config.yaml
model: "image FSQ autoencoder"
crop_scale_min: 1
encoder_norm_position: "pre"
encoder_depths: [6, 6]
decoder_widths: [32, 64, 64, 64]
decoder_attention: false
Rows from block 8 of the encoder of a small image FSQ autoencoder, named by matrix and row number. Rows with one number within an expert belong to one neuron, the router's apart. Each number is 200 + 40 x the weight over its row's rms, rounded and kept within 0 to 999. All counts start at 0.
Before each expert's rows are labels from the 100 images, of 14976, where the router gives the expert most weight on average: "colour at peak" is the nearest of a few named colours to the mean colour under the peak. Only what is clearly more common there than usual is listed. The data: photos with spoken descriptions (Open Images, Localized Narratives). In brackets: how many of the 100, against the usual share in percent.
# router: router (encoder.blocks.8.mlp.router.weight, 8x160), inputs 0-79
# gate: expert gate (encoder.blocks.8.mlp.gate, 8x160x160), inputs 0-79
# up: expert up (encoder.blocks.8.mlp.up, 8x160x160), inputs 0-79
# down: expert down (encoder.blocks.8.mlp.down, 8x160x160, transposed), outputs 0-79

# expert 0
colour at peak: black (96 vs 13.8)
router.0,212,125,164,150,278,163,145,171,192,164,167,223,200,186,204,174,168,176,187,216,253,84,181,183,206,201,146,224,291,195,190,139,191,290,149,172,210,231,275,241,205,234,252,214,199,166,162,200,160,207,241,292,190,240,175,198,189,228,180,167,155,160,268,196,257,221,228,204,131,199,185,180,264,205,253,249,260,235,253,231
gate.0,188,221,173,123,163,167,194,207,192,211,219,126,177,167,228,181,184,197,160,197,173,94,222,241,154,138,174,159,166,132,115,210,264,169,264,270,253,166,225,220,214,163,237,182,193,231,148,251,176,208,162,287,217,214,206,202,228,208,256,190,285,164,200,249,206,239,201,203,230,251,210,122,205,289,173,178,202,262,179,238
up.0,174,268,219,181,165,182,129,242,196,269,206,186,203,217,207,230,206,214,137,171,188,119,257,228,211,159,213,206,152,165,170,230,231,199,221,212,169,330,210,216,197,194,304,187,94,169,219,152,236,198,152,281,249,198,222,129,193,256,197,235,221,271,143,205,191,258,240,242,185,253,207,136,239,216,227,148,125,241,197,150
down.0,205,159,182,184,198,228,157,163,246,223,210,260,164,197,156,234,229,206,240,203,189,192,218,160,189,212,149,167,223,190,264,236,76,236,154,143,186,152,197,170,208,236,192,203,207,165,260,182,266,215,237,109,221,189,230,174,214,233,171,206,117,201,187,195,215,242,167,212,157,173,216,232,192,186,200,295,159,172,171,179
gate.1,124,192,225,201,222,189,251,146,177,281,204,222,263,216,246,240,278,220,205,174,227,216,187,135,196,189,237,155,151,185,259,207,238,212,163,158,197,190,188,199,192,264,214,173,165,204,234,156,200,222,279,257,173,205,209,207,211,200,187,184,271,158,218,196,209,194,196,172,66,189,180,156,196,276,175,237,175,231,219,139
up.1,254,169,196,227,156,216,152,268,177,190,191,199,175,189,205,211,160,183,193,203,266,98,248,186,193,210,163,197,230,202,183,174,192,216,209,240,176,107,178,214,211,226,185,195,122,180,141,260,175,212,218,155,227,95,212,164,212,164,197,235,123,215,259,216,129,232,237,179,227,210,135,240,242,117,268,218,193,138,200,187
down.1,217,185,217,130,267,164,183,158,151,165,183,354,150,155,213,164,165,164,194,128,223,120,236,251,155,215,118,209,249,210,243,189,237,227,206,246,163,185,226,237,223,194,155,219,138,191,208,213,208,196,224,245,142,252,224,252,139,229,213,237,136,242,153,131,216,244,212,203,221,252,167,182,187,182,260,205,73,206,159,202
gate.2,157,266,222,184,114,150,213,227,213,181,213,130,245,234,253,166,203,223,211,185,192,259,232,181,253,131,296,208,137,202,138,201,234,150,231,176,236,389,250,134,200,164,283,172,178,210,213,142,156,217,182,235,221,180,206,184,232,174,196,183,238,206,199,283,233,189,230,215,224,232,196,160,184,279,186,158,201,248,251,201
up.2,182,147,194,197,229,179,184,210,142,197,215,169,237,264,237,244,251,237,184,193,123,196,163,202,238,128,173,184,247,249,222,160,195,225,158,206,266,73,189,109,237,266,184,219,212,189,231,194,134,218,224,143,197,202,213,253,223,203,162,161,205,191,240,146,216,211,166,153,143,192,160,206,177,189,128,200,162,226,271,225
down.2,184,242,236,239,219,220,261,239,224,156,169,227,234,199,220,219,242,181,192,163,199,186,182,216,178,206,267,203,186,200,168,142,211,217,243,171,303,234,207,159,197,201,195,204,235,194,159,222,213,219,224,230,181,221,186,173,183,228,192,209,326,212,209,274,229,104,234,119,239,176,252,197,186,236,218,153,234,237,204,171
gate.3,165,187,215,148,226,215,217,192,157,152,239,188,244,234,277,168,150,224,157,214,204,146,230,217,239,184,216,226,184,238,143,140,183,290,191,198,234,77,246,191,201,167,220,180,208,208,236,221,97,260,230,227,214,251,151,218,259,145,113,144,244,187,197,204,210,186,209,196,256,228,240,213,232,283,131,186,303,266,157,208
up.3,230,220,252,170,165,209,179,251,199,226,178,206,181,206,150,189,177,221,241,184,266,231,201,139,165,257,247,150,238,135,227,230,199,193,218,189,212,342,225,255,209,193,188,158,118,196,184,220,292,230,160,254,176,149,252,136,226,228,302,233,135,252,152,239,221,175,213,262,208,221,236,197,124,240,259,193,188,174,185,144
down.3,140,202,167,159,209,224,182,163,250,194,204,296,141,174,176,236,193,195,220,140,118,129,238,226,173,166,193,150,107,212,186,164,167,210,185,213,264,225,191,183,286,222,239,188,201,160,307,176,221,172,194,243,275,237,189,150,198,232,107,200,231,230,219,270,207,198,196,139,215,206,223,184,227,186,202,190,135,235,236,182
gate.4,253,228,229,222,202,217,193,199,248,313,202,171,207,186,177,172,228,187,207,182,206,222,229,105,203,180,266,186,207,157,269,202,204,190,158,230,173,191,199,171,159,197,189,190,199,237,195,227,272,172,232,227,204,130,258,158,153,171,249,234,187,134,231,144,192,159,181,198,200,225,241,230,196,181,246,205,241,214,92,191
up.4,199,203,187,206,238,192,277,241,195,208,187,133,144,150,206,157,164,143,182,322,259,58,198,194,150,252,201,178,216,171,174,177,238,179,255,191,219,130,203,246,194,207,140,164,213,165,185,262,196,162,151,165,300,199,144,205,154,195,279,143,239,179,266,209,174,210,206,189,201,181,221,230,226,175,203,227,274,206,185,221
down.4,159,170,185,156,210,252,177,197,268,211,174,234,187,223,173,201,173,208,166,126,191,124,193,100,116,162,205,221,176,225,194,189,188,186,183,231,239,156,164,231,172,202,188,196,237,173,184,151,212,180,197,236,232,287,146,178,247,286,227,214,168,144,222,250,239,135,211,148,192,195,242,257,170,219,188,243,222,212,232,253
gate.5,141,221,137,194,193,206,223,187,240,192,195,105,235,234,272,207,221,196,117,195,108,237,198,207,192,142,301,246,185,241,157,184,190,199,192,193,236,202,233,141,170,232,191,198,232,239,254,182,212,214,163,156,234,292,166,231,220,223,146,203,182,193,174,201,247,196,188,198,158,179,209,201,291,238,167,180,224,246,280,215
up.5,197,184,150,164,240,183,195,227,230,191,156,183,229,203,192,199,165,188,133,153,252,69,197,150,177,224,219,182,230,199,202,163,235,200,172,226,224,55,270,237,175,272,142,164,172,203,94,344,247,213,240,205,200,238,200,235,194,184,228,196,166,206,232,182,191,237,216,194,170,212,201,192,235,134,271,182,275,178,184,215
down.5,256,208,193,236,269,216,152,189,168,143,172,267,196,167,200,200,198,219,221,143,258,119,224,238,193,234,164,206,286,176,208,89,246,263,193,147,163,182,235,231,190,235,191,136,214,236,149,266,212,176,224,210,169,159,185,231,169,166,205,203,176,195,235,88,220,299,267,197,278,182,167,158,223,148,281,211,184,188,164,207

# expert 2
colour at peak: grey (77 vs 35.1)
router.2,165,218,223,207,166,180,181,197,219,239,156,187,223,199,277,190,182,214,182,152,151,254,217,218,90,215,147,179,207,171,166,179,224,201,206,226,185,208,197,195,132,181,265,214,186,175,277,225,189,187,243,166,216,232,207,184,185,166,237,225,196,158,115,232,208,198,211,162,243,157,246,143,131,179,196,298,248,174,249,229
gate.0,142,190,191,320,197,215,226,224,264,186,116,296,204,146,257,190,141,155,262,202,210,168,145,231,170,210,208,226,237,241,151,197,204,222,245,203,154,256,160,196,109,295,203,153,189,283,200,168,176,202,238,131,205,199,139,131,179,183,144,165,236,134,215,226,181,132,182,154,205,151,242,238,195,142,196,256,173,202,179,254
up.0,179,220,205,139,145,225,242,226,171,169,175,286,258,276,204,230,171,185,229,205,187,226,211,117,222,184,173,222,216,213,228,194,132,244,230,135,259,241,170,170,174,268,203,240,178,193,227,196,194,202,264,252,179,167,182,224,245,171,177,263,215,180,198,168,154,190,183,173,173,215,176,212,186,218,196,186,101,174,218,170
down.0,233,173,160,149,249,192,240,202,169,260,231,162,259,165,133,141,97,227,206,239,257,291,161,148,187,259,141,136,203,223,212,196,210,192,139,199,195,144,121,217,202,182,184,248,166,224,151,183,282,239,184,167,198,207,197,197,175,236,69,195,224,173,182,174,233,193,206,300,183,182,219,214,160,167,262,257,166,172,165,179
gate.1,279,150,229,229,178,166,135,214,234,176,195,304,149,203,111,193,149,200,155,250,208,255,152,177,236,215,270,172,236,202,161,250,153,207,209,163,145,215,200,287,286,208,156,179,210,139,206,187,176,166,228,182,264,202,172,221,135,234,265,195,209,229,230,217,212,269,210,245,158,235,134,192,197,149,233,250,143,222,194,245
up.1,116,127,195,239,161,195,241,260,123,155,131,267,221,207,239,240,252,231,167,188,200,196,263,150,235,221,229,242,143,266,178,211,191,284,153,136,107,252,185,178,162,227,255,287,174,151,221,184,237,195,243,149,160,161,177,94,246,221,190,157,205,180,207,286,203,266,209,210,218,198,235,225,156,210,148,198,195,161,221,136
down.1,215,177,154,225,188,215,166,217,258,129,184,199,239,138,217,219,178,178,241,178,243,195,223,177,208,177,155,146,200,197,197,179,225,192,226,164,193,207,212,241,148,235,104,180,214,176,140,195,228,164,162,387,171,202,241,161,154,243,235,209,193,147,236,230,199,265,216,158,189,195,188,215,226,157,173,226,215,186,222,136
gate.2,148,259,184,177,155,191,133,235,144,177,205,272,224,209,249,247,138,167,262,238,194,174,248,311,234,173,210,181,195,151,211,198,239,196,130,249,196,181,207,268,186,162,208,204,160,169,192,208,163,179,249,231,144,178,193,118,217,195,248,203,177,202,181,220,237,250,161,137,229,200,198,179,197,158,227,212,155,177,176,210
up.2,240,158,170,222,173,238,246,228,147,202,181,231,290,182,165,135,201,188,239,180,180,233,273,162,100,228,147,203,160,155,190,256,231,242,223,202,164,203,261,107,176,221,253,149,251,285,138,257,202,143,185,276,199,157,252,176,180,125,208,209,266,186,197,245,218,172,219,212,217,227,270,175,149,234,104,197,268,197,156,205
down.2,178,170,221,161,216,224,219,138,212,207,216,229,214,167,273,239,170,185,130,240,171,160,269,217,199,199,233,135,191,166,178,205,244,236,267,217,151,86,213,186,246,261,173,227,174,148,209,225,156,218,206,173,188,253,148,225,243,255,212,218,198,153,185,145,201,287,180,246,209,244,221,126,261,112,193,231,153,175,231,249
gate.3,222,196,190,168,233,146,204,150,276,164,179,225,203,190,208,246,202,208,181,226,194,197,205,207,240,196,271,195,241,172,175,216,170,223,193,167,248,173,202,222,208,209,196,217,150,150,175,215,174,199,210,360,147,228,220,204,207,235,163,177,206,192,219,158,180,317,309,205,210,197,213,226,192,225,201,237,206,233,197,171
up.3,239,217,202,229,274,234,209,209,235,199,187,196,184,150,207,133,207,192,173,261,246,98,262,200,230,202,215,149,279,182,161,178,246,245,211,147,226,168,172,233,232,247,203,218,207,177,145,277,260,188,205,286,136,239,226,201,216,180,259,191,263,194,251,166,212,226,184,178,199,230,196,162,182,193,145,176,101,217,200,244
down.3,165,163,262,189,244,177,173,180,233,179,221,216,231,161,209,152,256,193,150,266,218,264,257,183,218,187,190,160,286,166,184,213,172,182,209,182,164,180,250,172,182,270,167,209,167,252,171,164,234,192,211,164,186,218,190,232,178,209,245,197,179,165,200,186,218,176,174,175,191,179,199,211,188,225,187,173,136,173,177,191
gate.4,169,139,148,196,153,180,149,157,140,178,181,306,214,208,180,237,159,157,182,204,158,189,168,209,158,173,212,189,158,182,229,188,186,214,190,210,317,159,211,188,192,163,146,210,129,130,212,236,185,182,216,186,180,193,211,230,203,229,245,179,221,191,196,253,165,262,183,140,224,133,180,289,231,177,207,283,229,266,211,222
up.4,134,232,236,177,204,200,206,174,204,232,114,284,232,201,178,178,319,219,132,184,209,192,218,180,227,172,238,166,255,217,209,160,183,191,213,222,238,167,248,218,264,266,158,201,130,143,206,149,157,202,230,262,146,159,188,236,156,192,138,216,208,158,189,161,231,217,260,165,258,216,148,234,205,163,222,176,96,178,202,179
down.4,219,210,173,175,145,205,287,240,160,197,157,193,164,229,170,274,155,262,211,180,190,178,170,222,199,187,170,251,121,176,174,185,176,214,220,261,184,191,215,193,238,199,177,258,206,218,178,182,217,211,185,280,177,215,172,172,180,130,186,205,228,220,200,217,195,167,253,178,247,210,225,264,196,186,170,260,214,247,208,198
gate.5,203,164,177,195,220,278,233,181,189,172,203,165,198,245,213,169,194,217,188,233,137,237,177,220,196,176,276,247,194,246,136,196,153,189,224,90,269,223,218,170,193,181,186,245,265,208,206,185,163,214,188,161,207,239,196,242,156,180,159,170,207,150,299,161,165,198,228,159,171,76,233,242,251,232,185,224,225,240,261,199
up.5,159,203,194,148,231,151,256,141,224,249,238,225,194,195,190,181,134,142,116,187,208,154,156,206,224,188,182,194,197,149,188,237,252,163,209,302,215,96,215,277,230,244,198,167,260,249,123,260,208,242,259,100,187,231,173,249,178,227,298,216,227,176,163,195,227,239,186,227,150,248,178,165,214,170,186,167,238,226,160,279
down.5,173,201,230,261,174,215,313,230,218,210,180,199,244,218,229,200,247,280,174,168,170,345,104,146,219,172,267,249,178,192,210,270,170,204,172,181,254,266,178,153,162,204,223,191,221,198,212,181,176,230,216,200,187,189,184,193,227,209,173,181,171,219,207,279,196,92,184,225,187,174,193,211,158,234,144,125,333,230,220,229

# expert 3
colour at peak: white (86 vs 6.1)
router.3,221,221,176,151,205,208,279,179,141,147,208,172,200,179,138,231,182,189,220,216,148,253,204,165,235,204,197,163,204,163,216,247,136,131,163,142,192,239,154,176,171,155,208,184,194,215,256,176,227,192,166,228,201,122,201,209,208,230,167,224,264,172,214,213,238,130,249,182,163,209,256,187,172,210,165,173,128,180,224,190
gate.0,263,253,173,178,144,190,140,181,167,232,258,128,272,192,154,245,237,207,245,157,214,234,241,143,212,204,254,264,171,244,261,190,138,168,213,166,226,168,269,158,188,178,204,174,168,209,177,190,228,156,262,252,151,223,212,196,241,155,280,225,158,181,248,260,207,248,219,179,216,197,227,173,186,220,192,167,245,200,241,190
up.0,269,225,144,203,152,224,166,247,194,196,131,210,192,172,187,191,166,205,177,197,290,167,148,213,157,201,192,197,215,220,133,228,160,182,226,281,177,240,231,157,144,194,176,192,212,179,201,247,170,117,193,261,204,146,196,198,178,132,178,261,197,260,189,184,123,226,224,212,252,175,174,208,217,172,268,254,222,143,207,249
down.0,270,217,247,231,196,189,249,238,134,224,184,232,91,179,126,226,150,183,229,260,179,147,206,163,159,279,273,158,216,208,230,272,258,262,239,256,221,186,206,185,182,212,208,232,209,180,174,198,190,245,197,194,266,173,248,194,193,223,279,136,276,214,220,205,178,165,222,238,178,190,225,217,171,225,294,227,238,149,134,233
gate.1,186,199,181,237,163,200,200,221,234,247,140,182,236,189,242,225,299,223,148,161,190,194,204,209,135,182,232,205,177,226,138,129,191,304,220,218,196,213,165,179,183,253,141,239,201,221,161,186,237,195,278,220,260,203,228,148,125,139,243,268,154,146,205,205,242,165,220,139,249,177,233,238,194,201,236,187,195,214,187,206
up.1,157,139,154,248,190,177,183,162,104,273,256,132,145,184,207,188,232,164,145,241,189,192,212,206,268,199,197,165,150,199,197,210,202,230,168,229,228,204,222,235,266,230,227,236,204,92,283,171,125,162,205,176,137,190,132,214,228,232,113,212,239,229,162,185,184,245,222,241,219,169,175,299,208,175,210,184,207,273,241,225
down.1,177,212,258,227,214,192,217,278,154,191,210,227,236,209,285,156,170,141,216,125,138,223,211,149,136,223,210,218,194,230,254,222,169,192,237,189,193,184,191,182,145,148,229,239,225,204,293,228,243,229,176,305,243,209,216,190,227,75,173,137,225,147,228,204,145,173,204,251,209,149,181,251,189,151,145,216,186,175,235,231
gate.2,261,143,209,215,171,253,183,219,186,161,158,102,197,104,145,230,147,216,191,243,183,200,212,198,223,284,92,218,238,149,215,220,176,171,190,132,174,179,216,210,243,199,188,255,201,141,187,248,245,124,204,242,162,168,183,165,202,187,138,214,244,205,239,215,155,227,205,180,245,184,183,242,178,166,196,259,179,196,200,172
up.2,163,238,181,237,215,180,188,207,224,223,202,264,275,265,260,127,240,191,203,170,171,232,197,187,159,102,278,142,173,248,176,191,208,142,239,264,233,226,95,134,192,202,225,175,225,232,257,170,153,223,165,213,172,252,180,231,216,183,250,229,193,197,170,275,242,159,142,197,183,196,216,129,214,216,109,121,269,217,209,245
down.2,159,232,114,283,177,174,177,212,221,282,263,153,244,213,220,167,199,200,185,223,159,150,196,289,208,157,180,187,197,212,142,178,254,138,230,228,165,174,167,259,219,197,197,149,243,219,170,197,163,289,152,233,205,274,152,248,230,185,250,160,234,155,195,147,236,225,179,262,212,225,169,160,266,184,155,177,218,244,260,241
gate.3,208,208,240,273,248,265,167,123,186,196,198,260,188,226,238,218,222,176,214,277,183,193,251,241,262,210,189,183,228,255,175,151,254,193,202,202,242,298,210,208,214,215,230,223,216,231,284,123,145,225,152,212,182,250,164,243,163,168,172,150,215,155,195,116,193,176,211,170,190,183,174,268,291,191,116,135,217,227,246,184
up.3,188,180,200,270,196,246,206,221,224,197,180,284,188,139,227,134,235,239,253,264,176,205,195,206,115,201,146,175,238,169,158,245,228,195,198,292,194,74,187,204,237,280,174,192,223,248,172,214,212,184,209,66,228,143,207,230,168,178,235,209,221,202,239,153,163,160,139,188,189,199,202,145,190,158,172,142,230,251,143,235
down.3,213,175,225,210,254,237,144,148,192,227,197,226,253,186,207,176,268,213,221,301,187,240,165,222,228,208,172,152,275,170,211,129,160,173,206,172,204,189,199,224,220,294,99,204,231,160,189,209,178,185,215,58,182,172,217,240,181,222,274,200,163,212,196,181,200,268,217,207,180,175,193,177,219,170,196,210,144,176,208,196
gate.4,157,200,199,206,233,223,117,137,153,214,215,266,281,208,239,257,235,201,136,230,138,199,186,222,204,212,171,181,233,233,207,157,187,179,202,192,191,183,106,219,213,234,223,185,200,149,272,163,163,226,209,157,235,225,191,248,194,189,257,198,202,184,190,193,254,276,202,211,198,196,200,180,273,174,165,190,198,291,208,196
up.4,252,159,249,203,204,232,216,223,221,193,199,166,159,194,186,117,193,240,215,158,280,127,170,183,178,194,172,172,271,191,174,189,241,269,194,220,186,45,207,305,214,212,134,184,260,193,143,238,243,187,240,81,237,172,220,212,205,213,269,219,188,200,235,207,178,139,203,227,171,243,185,136,203,170,250,170,235,166,165,258
down.4,206,147,226,180,220,255,146,149,166,284,167,241,181,210,194,215,244,184,163,188,162,260,138,196,189,204,172,182,263,242,242,197,152,199,183,174,207,219,128,207,268,241,172,226,226,151,274,152,194,197,201,72,176,243,221,219,228,204,171,229,135,195,188,177,215,255,191,265,188,174,189,216,211,173,203,226,201,198,219,210
gate.5,254,186,259,217,217,171,181,221,212,180,190,182,220,186,183,212,201,242,183,162,208,181,163,264,226,208,253,269,198,219,197,199,192,146,144,187,199,329,154,221,194,179,168,224,194,115,173,163,154,158,172,284,254,173,175,105,198,202,236,182,75,194,186,252,237,276,239,188,239,214,208,231,203,202,265,197,165,191,228,131
up.5,172,216,157,163,227,181,242,142,258,196,170,130,287,234,280,186,186,205,147,161,159,234,251,116,237,221,261,213,245,169,167,216,220,182,163,171,227,149,221,184,158,193,232,223,179,246,193,313,176,192,280,226,134,208,192,254,255,257,145,185,222,182,229,224,238,218,197,190,179,188,204,197,180,236,177,209,208,208,174,194
down.5,209,204,140,236,174,176,252,157,218,109,206,163,264,189,238,152,201,246,227,261,253,226,199,172,231,188,182,167,223,204,156,160,235,235,237,245,202,202,215,217,229,289,208,142,204,222,150,225,175,179,171,292,78,166,190,266,194,177,309,196,253,163,245,198,192,195,234,221,243,167,199,187,180,255,188,131,249,235,198,282

# expert 1
colour at peak: red (31 vs 0.5); orange (25 vs 0.7)
router.1,244,174,129,224,233,262,231,145,214,137,202,230,207,160,140,198,143,225,192,174,210,178,84,246,208,193,169,231,125,173,212,203,183,252,181,171,173,145,237,249,197,159,110,170,218,206,154,222,233,214,236,220,211,183,180,280,219,221,230,258,198,182,276,191,195,209,210,149,221,208,236,159,205,131,211,225,194,179,156,249
gate.0,209,236,236,185,246,241,179,155,233,251,218,198,158,155,124,202,183,201,187,283,219,139,172,190,191,209,180,217,226,160,208,233,262,129,258,305,190,158,216,178,230,247,111,208,225,204,277,177,143,218,207,191,175,185,220,289,195,219,200,186,310,173,190,172,169,213,175,192,122,177,201,202,160,154,153,182,102,222,236,200
up.0,187,187,267,180,155,208,174,210,193,197,206,194,199,206,280,118,124,224,146,256,272,142,176,158,194,222,165,185,230,238,162,217,202,213,207,196,200,176,232,186,232,234,251,184,178,188,147,234,210,216,168,107,173,202,190,181,213,151,148,240,148,213,186,171,143,211,265,210,190,222,151,276,241,207,215,220,243,182,199,226
down.0,185,163,133,158,219,185,184,171,265,229,192,151,224,173,210,175,177,170,168,190,222,156,166,185,197,198,208,201,186,125,237,200,138,188,176,167,173,112,208,246,163,210,205,177,191,222,88,241,239,196,218,322,156,182,252,158,169,201,318,206,240,185,229,235,230,219,221,179,176,220,226,175,198,207,240,215,259,173,154,173
gate.1,172,218,254,223,204,181,217,204,220,219,231,215,213,244,183,233,184,196,174,230,244,150,295,309,218,124,270,147,294,247,149,135,225,180,178,329,219,155,187,145,214,151,188,179,248,187,149,225,163,240,222,187,251,238,173,185,260,205,272,177,208,199,238,211,243,181,140,201,213,193,179,142,189,177,220,203,220,206,218,241
up.1,133,223,195,162,203,192,190,185,212,208,239,219,199,231,232,210,244,188,136,187,110,261,176,286,224,129,202,185,147,269,173,213,190,235,177,242,203,241,200,191,214,183,234,189,164,195,303,131,188,211,208,215,199,294,167,222,234,249,159,203,193,203,184,221,223,218,161,208,188,178,170,164,219,214,34,181,123,213,226,248
down.1,251,254,231,214,220,229,170,265,157,106,167,235,140,151,183,180,182,231,278,101,234,178,173,192,181,238,150,220,206,211,193,174,250,258,225,267,218,229,269,243,206,156,163,148,232,221,223,242,155,169,187,215,198,144,211,233,125,147,136,230,179,228,222,151,134,207,234,204,246,220,188,204,214,156,260,187,193,190,200,230
gate.2,286,122,89,143,171,180,138,236,260,133,218,215,213,168,199,184,178,190,202,185,278,253,213,230,220,275,241,164,220,150,178,188,231,219,170,194,199,183,205,285,189,242,225,245,180,153,148,179,269,240,186,222,146,174,214,178,189,166,263,213,248,188,184,205,205,265,182,187,217,127,193,180,187,206,201,162,184,205,143,203
up.2,225,224,189,235,204,247,173,203,157,196,286,197,174,209,191,230,203,140,204,222,221,181,220,226,201,237,191,165,239,202,222,164,220,187,209,232,217,197,194,204,110,242,260,161,214,348,167,201,146,145,205,175,164,130,196,260,210,108,156,148,182,177,156,193,249,173,130,163,243,235,179,256,251,179,230,156,243,189,217,158
down.2,171,171,118,192,211,193,212,170,193,260,257,210,216,155,229,189,233,200,189,116,199,213,146,219,249,147,184,213,204,181,201,233,174,220,193,155,151,95,156,263,218,174,229,257,259,206,149,185,204,173,200,179,199,164,160,221,225,173,172,146,266,195,152,207,135,271,154,183,218,219,223,172,278,179,140,206,170,224,182,205
gate.3,264,135,263,205,256,182,206,169,196,223,175,200,218,244,209,137,231,224,234,218,269,194,117,166,160,219,145,237,193,241,172,216,242,195,258,196,222,166,188,227,224,147,203,183,173,214,218,290,143,248,168,183,212,193,242,207,188,190,261,143,276,181,156,132,197,160,164,195,144,230,213,137,235,177,178,200,181,209,237,270
up.3,149,212,182,183,257,150,249,144,211,250,244,282,238,212,208,185,152,210,217,249,241,147,206,222,197,165,203,201,211,198,199,284,273,221,241,200,198,73,273,238,225,204,151,119,265,236,171,223,149,259,188,162,208,218,234,184,167,275,201,243,262,217,155,191,282,233,150,185,121,135,231,174,180,171,181,179,166,204,179,219
down.3,223,215,221,214,166,157,291,221,233,228,176,89,207,205,235,218,233,209,213,166,182,280,194,218,203,186,242,297,139,125,192,220,189,206,170,206,290,298,179,158,187,155,213,159,176,199,262,182,238,212,224,282,232,217,168,149,207,174,187,158,235,212,214,211,209,159,243,170,145,220,198,234,203,233,224,154,176,166,172,202
gate.4,231,167,164,249,181,217,206,170,185,154,223,230,243,93,247,171,191,224,214,168,154,196,137,220,229,149,203,219,193,209,119,206,240,118,191,168,175,161,180,175,260,189,189,207,221,183,225,240,162,252,172,205,234,213,167,263,194,161,205,169,238,167,193,213,193,159,207,205,223,132,172,210,227,158,236,130,189,205,107,286
up.4,244,195,178,178,152,186,214,267,177,203,242,215,178,248,188,274,142,214,191,287,214,144,175,192,198,170,242,171,247,163,125,217,209,159,156,227,208,195,273,212,179,245,218,197,228,129,35,211,169,221,164,201,257,171,182,125,172,226,274,242,228,184,207,166,244,150,160,209,143,196,107,192,162,202,205,204,159,122,194,216
down.4,240,160,214,188,145,244,265,149,251,199,226,137,155,231,191,164,216,221,187,181,258,230,220,172,251,171,167,235,156,270,198,196,147,267,172,197,282,286,152,164,197,232,262,192,195,229,212,138,173,204,183,202,158,227,204,208,208,245,148,253,234,261,147,169,194,183,164,191,134,211,172,252,183,239,234,124,266,212,235,195
gate.5,238,172,213,266,231,256,182,177,201,140,189,162,157,136,179,208,225,181,192,199,185,118,240,241,169,213,92,224,203,233,228,152,202,210,177,201,220,224,185,191,266,178,203,207,239,216,315,189,169,221,229,156,264,186,212,217,206,168,91,107,176,147,221,190,221,176,187,165,215,211,222,179,178,195,165,211,191,188,243,223
up.5,203,139,206,290,254,199,194,174,201,170,208,188,247,162,219,144,183,172,216,126,193,193,159,221,190,171,127,218,208,202,201,244,230,192,238,233,198,162,188,231,228,212,185,198,261,169,227,226,151,214,208,127,149,199,174,242,191,154,155,173,236,173,212,256,214,230,153,204,197,234,222,135,232,161,154,136,152,280,217,339
down.5,180,198,196,202,182,220,208,236,186,160,181,160,224,190,253,176,212,202,238,170,153,205,258,279,208,183,171,142,147,190,159,214,193,194,222,209,202,238,193,238,193,160,171,179,195,196,185,287,180,171,198,302,172,197,212,221,164,167,203,175,205,148,227,208,162,235,201,185,287,199,227,177,229,161,210,238,79,236,167,201